From a checkpoint of a small self-supervised image encoder.
Data: trained on photos of plants and fungi (iNaturalist), 90422 training examples, 28.0 epochs.
Rows from block 5 of a small self-supervised image encoder, named by matrix and row number. Rows with one number belong to one channel. Each number is 128 + 32 x the weight over its row's rms, rounded and kept within 0 to 255. All counts start at 0.
After each channel's rows are labels from the 100 images, of 14848, where the channel reaches its highest value: "peak at" is the part of the image that holds the peak. Only what is clearly more common there than usual is listed. The data: photos of plants and fungi (iNaturalist). In brackets: how many of the 100, against the usual share in percent.
# convs1: grouped (12 groups) 3x3 conv (model.blocks.5.convs.1.weight, 96x8x3x3), inputs within the group 0-7, a 3x3 kernel for each
# convs2: expand pointwise conv (model.blocks.5.convs.2.weight, 96x96x1x1, transposed), outputs 0-95

convs1.67 [139 141 132 138 133 115 118 118 136 136 140 166 147 101 143 141 131 164 123 138  96 136 152  84 155 116 127 131 140 129 116 118 123 127 126 120 107  98 115 105 146  93 135 112 126 114 132 161 133 141 127 133 130 120 119 136 159 138 118 143 136 164 140 113   0 227 122 184  99 125 200  30]
convs2.67 [156 161  98 134 170 164 131  57  89 128 142  53 175 146 164  47 145 124 107 102  81 100 136 111 105 115 146 113 131 155 110 103  29 115 136 127 114 134 135 111 126 104 123 140 120 204  92  88 126  87 152  97 104 137  84 191 107  86 120 160 143 123  31 137 132 147 132 133 171  97 112  99 103  99 104 118  92 136  96  81 129 166 115 119 133 168 152  92 125 119 126 124 143 133 138 175]
peak at: top right (28 vs 11.1)

convs1.1 [114 120 120 122 126  75 122 121  85 103 111 113 128 112 120 159 135 116 161 115  89 104 141 191 144 156 131 151 156 121 107  85 182 130 170 184 166 115 139 201  58 159 137 247 199 105  92 109 121  81 128 141 175 146 148 134 115 136 132 153 136 173 130 143 125 125 120 178 129 125 107 116]
convs2.1 [120 132 135 167  57 140 137 103 109 209  79 122 131 105 161 107 116 153 117 131 111  93 111 115 141 129  80 104 113 149 131 140 168 141 174 235 151 193 104  72 118 125 137 114  90  86 111 146 125 156 112  97 167 113 149 133 146 104 185 112 100  92 128 121 178 158  79 135  61 112 138 165 126 100 115 149 136 127 166 108  77 106 152 149 165  68  66 135 129 131 115 104 158  71 155 131]
peak at: top centre (38 vs 11.1)

convs1.14 [132 151 117 120 111 134 130 112 133 147 174 142 151 105 134 143 107 137  56 103  88 145 252 103 163 223 154 137 111 128 133 134 140 111 152 123  97  80  98 126 120  84 135 111 121 114 121 127 181 210 125 108 199 132  90  99  84 102 152 126 134 164 155 148 118 123  94 125 132 155 130 132]
convs2.14 [150  99 144 159  56 136  90 147 165 125 105 176  92 113 185 155 157 139 100 119  59 129  95  87 129 160  88 140 150  96 134 132 107 146 194  74 132 133 122 118 113 109 159 166 110 150 142 148 105  92  81 136 179 108 174 106 147  45 115 142 112 106 109  73  71 140 149 113 113 102 119  55 140  91 113 117 127  89 192 114 134 111 124  68 144 153 148 102 148 129 135  90 105  66 151 159]
peak at: centre (33 vs 11.1)

convs1.44 [135 129 127 171  81 152 114  83 187 168 146 144 134  97 154 109 111 115 145 100 116 218  52 202 165  67 135 118 145 114 196  69 142 140  77 136 137 145  95 116  86 109 118 133 149 111 131 153 137 122 127 130 105 108 167  95 125 166  86 149 145  96 168  97 169 103 162  99 143 116 112 121]
convs2.44 [162 124 139  93  81 153 104 155 212 193 138 132 122 208 127 113  61 171 146  92 132 159 120 155 124 102 160  73  91  87  89 137 140 129 175 131 101 159  75  84 147 134 123 175 119 113 102 142 118 202 118 165 122 134  85 130  98 190  53 100 147 146 115 106 146 173  59 122 150 142 150 115 146 105 150 128 138  81 171 118 107 129 149 152 123 112 133  98  84 144 123 108 116 124 111 151]
peak at: bottom left (31 vs 11.1)

convs1.54 [125  92 146 129 154 132 169 114  92 155 173 145 192  63 197 166  73 172 133 148 112 121 104 183 133  96  95  85 136  99 111 106  90 101  69 136 125 131 123 104 106 112 164 105 127 106 180  98 169 153 139 155  82 199 141  98 124 107 100 124 133 138 122 135  67 145 100 160  99 133 153  78]
convs2.54 [130 121 109 127 162 147 110 137  80 128  97  75 172 182 131 143  79 120  77 178 104 107 101 143 123 113 111 180 106 135 148  84 131 147 114  79  97 116 164 106 104 139 103 217 138 182 107 105 113 152 135  58  75 146 135 192 145 225  92 138 148 181 140  96 134 151 135  93 156 127 125 111 114  93  79  90 144 160 141 145 124 154 162 116  94 151 162 128 112 122 163 173  98 132 178 126]
peak at: top right (32 vs 11.1)

convs1.82 [115  91 110 126 120 148 159 143 125 155 100 120 101  75 113 113 136 129 139 111 110 117 152 105 130 107 132 125  97 124 101 135 213  62 123 159 114 124 121 132 171 186 120 167 140 108 114 153  92 173 238 105 135 164  92 111  85 162 133 149 156 224 199 120 103 125 126 145 108 132 104 127]
convs2.82 [120 167 198 131 147 151 195 131 166 124  82 133  98 130 146 164 160 156 141 137 206 163 186 148 134  67 134 112 155 101 138  93 142 118 108  78 108  94 112 180 151 102 152 175 149 124 104 116 144 157 124 210 156 152 104 102 142 165 113 114 140 161 119 201 201 204 149  94 158 102 154 113 143 139 141 142 112 178 171 123 156 124  82 123 140 135 134 135 111 151  97 140 141 135  84 157]
peak at: top right (28 vs 11.1)

convs1.94 [133 108  93 121 163 114 101 103 101 160 163 147 112  88 136 130 121  78 117 124  92  88 120  80  91  82  74 146 146 177 134 118 163 164  87 139 190 138 162 108  97  87 100  49  75 103 148 110  86 110  67  92  81  63 112 100 121 165 166 140 138 129 143 159 143 139 161 162 140 130 110 103]
convs2.94 [118  75 134 106 115 139 150 131 104 100 136 131 127 185 149 124 146 156 109  99 121 119 154 149 102  51  99 128 145 133  99 158 151 125  94 137 103  62 103 110  90 105 130 175 123 142 121 149 175 102 115 138 119 148 145  82 119 189  87  91  78 119 138 164 156 118 124  63 116  73 137 125 147 187 126 138 165 146  85  94  62 108 172 134 124 113 102 125 157 221 128 103 122  25 161 131]
peak at: top centre (29 vs 11.1)

convs1.90 [126 124 150 148  65 150 131 163 114  93  73 105 112 135 104 131 100 146 120 129 126 115 185 159 133 127 186 114  75 142 119 135 182 159 181 155 108  88  57  70 146  71 141  79  95 132  93 110 129  72  84 126  80 105 151 166 149 137 105 156 154 191 166 123  68 114 129 130 109 132 122 108]
convs2.90 [155  92 123 122 100 186  17 105 164  80 170 175  87 117 103 166 122 160 135 119  88 162 146 118 109  96  82 105  99 117 130 120  47 192 106 134 148 103 125  92 107 138 108 161  97 120 130  83 120 116  69 160  63 124  90 179 125 126 133 102  96 144 115 121 101 139  89  94 164 158  95  89 108 179 162 119 115 112  97  80 152 135 186 138 142 142 103 145 117 154 124 153 120 120  91 116]
peak at: top right (32 vs 11.1)

convs1.66 [145 122 142 132 149 162 100 120 100 111  90 118  86 111  98 109 136 138 122 122  92  68 138  88 130 133  93 146  62 115 127  69  71 128  89 126 138 167  87 137 173 204 146 177 176 121  78  99 112  85 103 108 120 122 123 130 126 134 197 172 130 191 160  87 152 176 156  80 115 124  98 116]
convs2.66 [131 155 214 154 141 163 112 160 101 207  70 112 122 154 157 141 168 157 135 122 133 191 139 150 140 154 124 133 130 128  91 132 137 172 101  86 131 115  79 174 106 121 124 178 169 148 171 121 157 129 110 119 173 140 153 118  66 123 140 174 161 156 138 144 108 182 152 133 125 124 120 155 141 217 111  89  85 145 144 113  97 101 123  62 120 124 144  62 118 173 139 152  85 162 177 120]
peak at: top left (63 vs 11.1)

convs1.36 [ 88 145 144  72 163 148 112 141 145 132 154 157 113 152 152  82 191 166  95  88 158  83 207 101 106 156 126 165 139 132 137 128 159 169 133 128 130  84 108 143 106 107 104 124  96 154 139  98 151  66 127 184 102 135 106 158 133  65 190 122  91 126 125 121 137 147  79 209 161 124 157 148]
convs2.36 [102 170 112 128 137 114 137 129 185 147 178 135 138 105  94 118 110 138 110  59 161 125 120 147  59 127 129 118 147 166 143 159 147 134 192  81  79 112 177 112  79 102 158 123 150 125  81  77 115 101 129 165  94 122 122 130 110 109  74 122 139  98 135 143 177 140 147  89  96 142 171  68 143  48 150 119 186 117 107 185 142 104 155  86 127 166 196 164 127 140 103  76 179 118 117 140]
peak at: top left (30 vs 11.1)

convs1.48 [148 127 145 129 173 152 154 153 134  79 177 104 172  63 225 133 230 166  94 170 138 167  85 131 110 142 146  99 156 112 148 101 143 111 156 128 107 133 114 112 124 137 123 113 100 136 100 113 123 149  88 121 125 111 138 129 152 152 180 156 139 189 159 149 111 124 117 116  75 125  55 106]
convs2.48 [163  74 147 125 174 119 129 122 122 122 172 146 128 203 147 128 120 132 146  71  80 102 116 170 134 127  69 148 103 155 218 138 160 139  77 155 160 157 180 173  93 139 191 179 118 123 125 127 116 117 154 124 142 229 115 132  93 103 167  88 169 123 123 112 118 125 159 114  93  85 129 119 105 178  98 154  70 154 138 136 108  89  96 104 115 152 136 126 109 113 114 135  93 171  82 132]
peak at: bottom left (36 vs 11.1)

convs1.60 [111 108 117  88  97  82 137 117  82 122 158 154 133 191 123 150 119 122 118  98 133 119 107 114 118  98  97 108 140 113 118 109 150 127 110 130  93  99  97 104 155 119 136 104  84 106 107 100 115 115  95 105 113 109 139 202 166 183   4 175 168 123 223 121 157 118 165  93 136 144 110 138]
convs2.60 [139 101 164 134  77 127 107  95 124 172 149 106 140 188 101 137  99 128  99 125 128 115  60 112  98  93  99 169 223 153 156 148 101  90 114 172 133 136 110 165 136 116 141 137 128 154 186 118 136 135 151 204 133 178 159 138 126 107 141 120 113 102 103 175 109  98 144 106 116 116  84  77 139  80 153  94 119 113 116 190 133 145 140 190 145  93 182 165 164 110  88 197 164 176 115 114]
peak at: top right (31 vs 11.1)

convs1.29 [ 98 153 146 102  81 184 170 122  98 130 105  91 171 143 109 104 161 146 110 132 161 154 111 115 123 112 116  87 184 105  57 129 221 162 103 118 125 180 143  96  83 146 156 118  47  95 151 137  55  91 195 161 123 117 102 122 134 152 108  98 139 129 104 132 115 126 121 145 113 150 118 111]
convs2.29 [ 90 141 129  96 141 104 152 115 125 121  73  96 150 144 111  86  99  82 149 171 122 122  78 103  87  70 183 203 141 147 185 111 153 110 149 111 140 166  89  70 188 179 108 117 150  97 124 169 124  91 112  77 155 142 102  96 139 209 141 117 133 194 104 166 111 151 130 114 123 135  77 113 148 113 121  80 147 183 156 153 127 177 129 164 140  94 171 135  94 105 142  92 146 140 145 133]
peak at: top right (34 vs 11.1)

convs1.20 [100 118 136 159 127 183 170 147 168  84  55  89  67  61  55 103  48  73 123 102  85  99 124 132  73 145 104 149 124 115 115 124 133 127 105 123 152 170 145 162 141 164 175 167 151 103 132 121 138 118 146 116 151 146 124 114 120  92  68  97 135 114 113  90 135 124 110  86  87 108 113 132]
convs2.20 [153 169 104  99 167 113 168 161 149 134 124 122 139 100 125 127 150 220 162 151 158 110  98 125 127 102 171 120 116 108 128 156 115  88  93 169 147 119 111 121  88  87 113 141 143 166 116 158  94  83 151 172 126  69 165 127 200 169 205 135 158 149 129  98 127  71 189 100 145 107 139 151 170 180 122 166 152  93 129 142 101 103  91 127  89  69  78  92  87 126 140 150 158 139 156 170]
peak at: centre (64 vs 11.1)

convs1.40 [118 135 117 176 120 190 168 249 182 128 161 120 192 182 140 149 147 172 139 101 128 124 131  96 149 146 139 147  95 128 105 202 161 109 123 116 117 133 104 103 205 156 116 108 131 157 139 152 116  92 147 145 127 177 160 146 148 114 131 174 151 163 150 112  84 129 104 164 123 131 129 135]
convs2.40 [196 159 121  85  83 171 135 115 110 101 168 180 143 140  81 114 180 143 118 162  80  99 161  68  77 159 137 127 165 174 144 132 178 195  99 184 137 109 174 135 145 143 134 147 105 135 132 132 170 208  96 100 114 157 106 100 115 103 121  80 154 109 160 129 115 157 103 105 120 114 181 149 134 134 196 126 157 109 176 131 119 125 114 149 110 175 153 134  82 135 187 114  84 135 114 109]
peak at: bottom left (32 vs 11.1)

convs1.95 [143 185  83 138 179  76 139 209 102 126  92 153 156  94 171 103  96 166 129 135 138 120 123 156 144 131 141 123 129 108 109 125 104 118 127 100 104 113 164  88  97 186 150 130  95 125 104 146 156 181 135 124 157 146 126 148 127 108 135 157 145 162 135 123 130 147 158 241  56 149  86 182]
convs2.95 [129 185 118 166 104  83 171 171 255 101 122 118 166 112 141 127 145 131 132 114 135 171 125 113  88 202 113  75 148 116 113 107 128 133 133 136 151 162 164 194 184 102  95  98 111 152 135 134 232 137 116 124 103 118 136 100 122 103 191 158 134 113 119 107 124 132 130 134 124  91 106 125  97 128 171 121  88 113 111 127 114 107  98  85 123  68 120 105 156  96 133 114 107 112 155 151]
peak at: top centre (30 vs 11.1)

convs1.0 [ 88 147  79 114 122  94 145  95 119  84 118 119 129 132 120 151 112 131 124 128  97  77 107  91 117 120  88  83  63  98 100  93  83  83 108  99 179 131 144 131 105 136 177 190 182 100 142 130 138 104 130 126 139 107 108 147 133 139 143 141 141 163 119  95  77  74  56 124  63 113  47  90]
convs2.0 [137 174  96 121 131 156 112 118 118 111  70  70 118 167 140 174 145 143 179 105  88  90 127 101 158 127 143 135 207 145 171 145  61 130 139 207 111 153 155 173  74 131 143 137 157 104 100 180 126 105 130 117 104 118 113 167 142 136  93 128 180 100  88  72  96 103 154 107 103 137 153 173 129  82 104 123 150 118 169  94 174 136 100 170 117 129 152  87 161 112 142 143 129  59  66 150]
peak at: top centre (37 vs 11.1); centre (31 vs 11.1)