python train.py --model="self-supervised image encoder" --dataset="photos of plants and fungi (iNaturalist)" --train_examples=90422 --image_size=48 --crop_scale_min=0.2 --horizontal_flip=true --translate=0.12 --color_jitter=0.6 --method="barlow_twins" --arch="regnet" --norm="batchnorm" --hidden_act="gelu" --channel_attention="eca" --depths=[2, 4, 2] --kernel_size=3 --stem="single" --widths=[64, 96, 144] --projector_hidden=1024 --projector_out=1024 --projector_hidden_layers=2 --init="orthogonal" --residual_init="none" --optimizer="muon" --muon_scale="match_rms_adamw" --learning_rate=0.003 --momentum=0.95 --nesterov=true --orthogonalizer="newton_schulz_5" --adamw_lr_other_params=0.0028 --max_grad_norm=5.0 --max_steps=9900 --batch_size=256 --epochs=28.0 --lr_schedule="cosine" --final_lr_fraction=0 --warmup_steps=1980 --weight_decay=0.2 --adamw_weight_decay_other_params=0.01
Rows from block 2 of a small self-supervised image encoder, named by matrix and row number. Rows with one number belong to one channel. Each number is 50 + 15 x the weight over its row's rms, rounded and kept within 0 to 99. All counts start at 0.
Before each channel's rows are labels from the 100 images, of 14848, where the channel reaches its highest value: "colour at peak" is the nearest of a few named colours to the mean colour under the peak. Only what is clearly more common there than usual is listed. The data: photos of plants and fungi (iNaturalist).
# convs1: grouped (12 groups) 3x3 conv, stride 2 (model.blocks.2.convs.1.weight, 96x8x3x3), inputs within the group 0-7, a 3x3 kernel for each
# convs2: expand pointwise conv (model.blocks.2.convs.2.weight, 96x96x1x1, transposed), outputs 0-47

colour at peak: pink
convs1.59:52 53 49 58 53 39 39 35 43 51 72 59 64 81 71 62 68 65 41 49 45 41 38 35 67 62 50 58 67 68 59 78 63 46 43 48 51 48 40 61 50 61 66 85 66 39 29 38 33 25 26 44 27 46 45 39 49 23 27 34 24 09 31 57 60 58 63 65 59 49 48 50
convs2.59:60 42 57 36 56 75 42 70 45 55 30 29 63 53 45 23 64 32 58 47 53 38 32 56 22 46 39 83 81 49 56 43 42 38 67 59 41 57 47 62 52 22 60 56 50 38 51 65

colour at peak: grey
convs1.75:31 38 48 30 33 47 48 40 49 59 63 59 53 44 43 45 46 39 50 48 60 47 54 52 37 30 40 44 46 44 60 61 74 60 92 83 37 38 40 45 34 33 57 46 48 44 34 42 47 40 39 56 53 51 36 30 33 42 32 23 56 41 30 41 62 73 15 40 85 17 36 78
convs2.75:55 56 46 53 87 54 70 50 65 37 57 79 28 31 71 80 59 49 34 48 61 63 50 42 51 78 86 30 43 39 85 37 56 47 51 48 50 57 47 29 56 59 47 24 69 44 40 36

colour at peak: pink
convs1.78:45 41 45 49 49 73 59 91 76 42 39 57 43 55 85 56 89 89 55 65 62 69 66 76 63 76 72 46 44 41 55 60 56 51 57 53 39 42 54 37 49 39 43 39 39 48 49 42 44 43 40 51 31 30 59 74 56 65 76 65 61 65 58 57 58 48 52 60 45 38 25 44
convs2.78:47 71 65 84 47 37 65 42 46 70 54 71 42 51 43 37 69 47 58 08 46 64 55 44 37 64 54 60 48 33 51 45 52 32 76 74 40 56 71 57 37 36 70 89 71 65 41 52

colour at peak: grey
convs1.29:56 45 48 66 38 51 64 58 44 60 43 62 70 09 69 65 34 57 43 50 37 51 58 32 41 50 44 46 49 46 40 62 35 48 54 41 27 56 48 05 90 52 29 58 53 60 52 52 80 86 60 63 66 69 46 53 45 29 75 44 38 60 55 49 57 54 68 76 52 53 71 58
convs2.29:45 49 54 92 87 55 45 78 36 50 31 44 57 45 35 54 60 50 48 55 83 42 46 60 47 62 33 22 41 54 66 55 38 10 35 38 66 60 54 39 54 71 55 62 49 65 57 27

colour at peak: pink
convs1.15:53 49 51 54 57 58 46 44 39 52 53 47 50 45 36 47 54 49 50 46 33 48 46 20 42 40 38 43 51 68 41 59 73 37 47 63 47 35 39 33 48 34 30 00 15 49 48 43 48 48 42 59 44 29 48 61 65 48 51 50 47 59 59 62 70 68 72 56 91 59 92 87
convs2.15:54 76 43 71 39 50 95 61 42 54 54 58 50 52 48 37 44 45 67 04 38 32 53 83 42 41 53 76 37 65 37 43 53 57 52 81 47 48 74 50 35 48 39 74 34 56 51 51

colour at peak: pink
convs1.87:58 41 36 46 47 34 53 41 35 44 51 53 36 47 51 46 26 60 55 62 52 52 41 60 41 36 50 43 42 49 43 45 53 49 51 36 57 50 52 73 49 54 67 82 66 45 41 74 56 57 64 60 77 20 51 62 82 59 64 96 63 87 69 48 65 49 61 54 79 29 57 85
convs2.87:57 60 35 59 57 52 26 33 43 69 42 68 61 54 52 35 35 50 44 61 37 55 52 59 66 91 26 50 62 71 54 51 59 65 65 39 57 77 65 56 61 60 52 32 74 28 41 34

colour at peak: pink; white
convs1.77:58 48 59 29 46 56 34 24 39 45 50 50 34 37 47 53 47 66 64 80 63 51 54 49 52 46 42 65 45 35 93 44 48 51 50 41 32 46 46 33 48 55 37 45 74 38 50 63 39 50 80 46 58 61 38 59 51 39 44 46 30 16 25 79 81 42 70 81 39 40 33 25
convs2.77:42 45 64 45 84 55 75 65 26 57 55 33 56 55 44 23 74 47 44 24 68 38 56 40 66 69 57 35 50 45 87 31 57 57 54 49 53 22 49 30 69 55 74 26 33 65 32 60

colour at peak: brown
convs1.11:43 44 31 30 34 20 70 78 68 45 46 39 37 32 40 50 61 54 37 47 35 36 43 47 55 69 56 37 43 35 46 60 56 44 54 80 25 18 17 62 61 56 80 87 79 44 35 49 43 46 48 43 62 72 59 54 50 51 58 57 39 35 48 39 39 44 49 49 45 59 77 69
convs2.11:58 53 08 20 53 27 42 70 44 64 55 52 47 44 62 46 54 39 56 34 34 63 67 39 16 57 67 64 81 40 50 48 48 46 48 53 71 52 37 43 51 36 56 64 42 51 59 34

colour at peak: pink
convs1.13:61 55 59 51 72 71 38 55 63 58 71 59 52 68 72 54 54 51 66 85 78 66 66 75 49 55 58 56 55 40 64 60 54 39 28 41 63 82 72 75 79 88 43 41 42 46 52 55 49 54 51 48 58 39 44 52 41 57 59 57 55 50 54 51 48 45 62 70 68 72 87 74
convs2.13:64 54 56 44 31 48 48 65 54 86 40 76 50 57 47 29 77 49 37 09 96 80 48 62 63 51 35 23 68 35 30 40 50 38 44 69 59 63 56 30 47 56 77 62 72 34 24 48

colour at peak: grey
convs1.3:59 54 42 61 48 45 43 70 84 32 47 43 39 48 58 64 88 57 60 47 50 50 38 44 57 55 37 52 63 54 56 56 37 52 20 29 43 49 49 45 69 49 42 52 49 46 49 49 40 40 85 59 98 99 50 62 53 72 54 47 52 59 47 28 35 55 35 48 46 29 43 53
convs2.3:63 50 72 48 46 49 63 47 71 17 39 59 60 41 38 61 53 53 60 85 42 66 40 51 20 36 86 39 46 68 48 74 41 81 41 43 43 37 46 48 43 56 75 30 45 69 48 20

colour at peak: pink
convs1.48:61 71 48 57 62 81 48 31 50 57 64 56 40 34 50 35 13 42 52 60 51 67 56 40 49 63 76 43 32 57 56 53 48 64 72 79 41 26 44 49 60 22 47 74 71 51 60 51 41 38 42 43 28 28 44 40 55 52 48 51 74 70 61 59 71 53 37 85 66 27 50 71
convs2.48:24 51 46 54 67 56 48 46 70 61 47 38 85 68 47 51 61 47 57 43 36 53 31 41 40 52 43 82 38 44 53 15 54 22 71 41 79 68 50 58 47 67 47 24 53 39 38 44

colour at peak: black
convs1.27:46 53 50 51 46 59 65 81 73 46 57 51 48 71 71 56 77 79 52 74 72 34 37 91 19 07 76 44 46 40 57 41 50 53 52 53 48 32 47 44 36 30 48 58 47 43 49 46 34 54 52 45 56 62 43 53 46 27 40 32 40 11 36 40 45 52 40 54 50 41 40 52
convs2.27:43 50 37 69 48 49 43 65 34 59 57 64 49 46 65 41 49 65 68 53 46 41 35 54 65 52 79 77 74 22 40 43 56 29 86 65 59 43 53 50 24 65 55 77 52 45 33 55

colour at peak: brown
convs1.37:46 64 41 51 71 84 45 47 66 68 74 68 31 07 31 51 50 38 52 40 45 55 47 45 70 77 54 59 59 61 71 74 73 51 52 44 50 55 49 44 49 60 47 43 35 38 46 43 47 55 69 66 97 86 49 51 50 43 58 62 63 56 61 28 34 36 39 46 34 59 51 53
convs2.37:49 46 12 39 52 59 65 51 38 61 45 37 58 35 39 61 46 46 30 51 39 85 54 56 54 44 51 48 46 58 52 47 44 26 47 21 42 32 34 34 28 20 37 53 51 37 39 47

colour at peak: pink
convs1.0:40 71 68 46 51 75 48 46 60 48 47 13 54 34 29 62 47 54 40 52 57 44 54 67 48 20 58 63 59 48 57 59 30 40 49 25 54 47 60 46 56 56 52 67 47 41 36 42 15 37 54 26 18 52 70 72 59 71 41 79 59 88 75 59 54 44 49 48 35 51 30 33
convs2.0:30 46 17 40 45 49 43 48 73 77 50 58 71 35 60 54 36 44 50 34 33 66 64 53 40 37 61 39 57 81 59 37 46 49 36 63 40 26 51 40 53 21 57 51 77 36 56 51

colour at peak: green
convs1.46:49 50 61 46 51 55 43 52 48 54 39 28 44 17 20 44 29 29 39 29 38 37 28 32 43 22 45 38 19 26 26 21 20 36 20 33 53 73 66 53 77 81 42 50 60 58 54 56 47 55 52 53 60 46 42 32 38 43 34 40 40 46 48 46 61 60 52 48 50 61 60 50
convs2.46:28 34 47 56 56 68 43 62 63 55 62 61 47 47 39 49 50 48 48 46 43 56 79 64 49 40 42 79 72 47 87 68 50 38 64 74 40 43 40 42 47 31 66 32 64 50 70 67

colour at peak: green
convs1.95:48 71 65 72 61 82 79 92 78 54 50 59 79 69 82 79 88 67 39 50 59 51 67 37 35 21 30 46 50 53 48 48 54 52 47 41 44 48 42 38 53 63 53 49 72 40 39 37 46 46 48 60 62 52 48 47 47 57 49 43 52 50 50 61 66 45 78 43 63 57 61 59
convs2.95:36 42 38 63 46 37 49 35 50 58 40 41 26 60 60 37 51 66 41 52 47 56 52 47 38 30 44 59 48 52 75 33 26 23 40 79 69 71 52 55 65 52 56 32 47 49 54 57

colour at peak: white; pink
convs1.6:43 60 33 43 58 41 28 54 50 67 55 58 67 80 44 49 68 53 43 41 41 51 34 43 42 45 45 52 46 50 52 41 61 69 75 64 62 76 44 68 78 57 65 83 66 57 58 52 54 64 48 47 41 38 61 68 51 80 82 83 66 82 59 40 49 55 22 48 29 31 31 43
convs2.6:54 66 41 45 38 51 53 75 48 54 60 53 61 49 36 21 39 35 50 75 37 46 43 60 65 45 39 45 46 40 67 51 62 39 59 47 64 32 79 41 54 58 54 41 32 36 71 61

colour at peak: black
convs1.32:49 45 40 48 43 43 46 49 48 38 34 36 41 29 28 45 36 42 55 62 58 64 53 61 60 70 61 43 35 37 36 21 24 41 25 35 66 82 72 68 83 84 61 61 48 42 43 44 43 32 38 50 44 42 64 73 73 64 72 85 47 70 68 57 60 52 53 59 60 43 56 56
convs2.32:58 51 47 41 66 72 33 58 57 52 42 26 43 36 44 63 73 55 57 81 55 56 56 53 71 44 52 64 35 47 66 52 39 90 57 62 62 43 49 50 49 51 52 36 98 38 34 53

colour at peak: pink; white
convs1.50:50 43 49 54 69 46 56 67 45 52 43 45 57 43 34 51 43 32 52 53 57 47 56 94 47 74 86 47 63 60 42 64 74 44 59 73 58 57 39 49 33 93 49 53 79 53 53 57 62 54 46 60 55 38 47 57 63 51 59 83 52 78 66 52 55 54 80 22 72 65 36 59
convs2.50:32 73 30 49 93 61 56 52 38 46 62 47 69 70 44 56 52 34 51 44 53 49 39 30 65 80 38 56 40 61 60 44 49 38 52 59 89 69 65 70 21 53 62 71 52 57 42 57

colour at peak: white
convs1.85:44 46 42 44 43 40 40 46 53 61 59 51 46 61 57 44 46 50 43 33 36 50 43 48 53 60 64 42 35 38 28 35 36 31 26 43 51 32 31 67 41 36 69 65 46 23 09 31 35 14 25 55 62 51 37 20 29 18 28 39 26 38 67 46 59 56 50 50 72 64 47 37
convs2.85:54 50 58 81 65 46 60 40 47 32 50 61 38 09 58 63 58 45 38 28 25 72 73 63 54 55 52 41 73 61 48 58 45 70 66 68 27 11 61 55 50 33 35 36 53 54 36 35

colour at peak: pink
convs1.52:39 53 73 29 49 77 43 47 74 33 21 38 21 33 36 39 35 48 51 54 57 45 47 64 55 66 55 65 79 54 71 64 61 57 59 43 38 35 42 50 66 57 48 47 36 40 17 41 29 14 27 35 29 43 47 51 53 55 49 48 39 40 41 35 47 62 18 39 75 37 58 64
convs2.52:42 57 18 56 37 55 50 51 77 68 53 29 93 59 52 66 31 48 49 34 57 62 51 60 32 39 70 63 39 67 38 46 37 75 40 85 40 29 47 64 28 44 45 30 38 33 47 38

colour at peak: green
convs1.92:41 34 46 35 49 92 47 99 95 27 36 35 34 38 29 50 47 63 54 59 58 48 47 64 52 43 34 44 39 48 42 37 43 49 44 47 51 37 31 51 50 47 57 49 65 33 38 71 42 49 73 49 67 74 39 35 50 40 41 39 52 46 42 51 47 31 37 40 32 29 29 30
convs2.92:29 50 24 64 50 26 57 59 45 65 38 47 38 36 73 68 41 54 62 19 25 51 22 53 59 50 27 26 78 79 62 46 35 47 86 25 42 53 61 44 41 54 72 59 52 54 64 43

colour at peak: white
convs1.25:52 50 51 51 53 48 50 49 48 49 51 49 48 47 49 51 46 47 61 84 69 82 99 99 73 99 88 49 50 49 50 52 48 51 48 47 49 51 48 50 50 54 48 53 51 51 53 51 48 52 52 52 52 49 50 50 53 44 49 43 50 45 47 46 44 49 45 46 47 49 49 49
convs2.25:45 31 73 44 40 48 45 52 48 49 85 45 22 02 42 40 63 61 53 57 58 37 34 55 64 25 39 29 53 44 52 51 45 54 31 51 48 49 37 40 40 56 57 58 67 54 38 65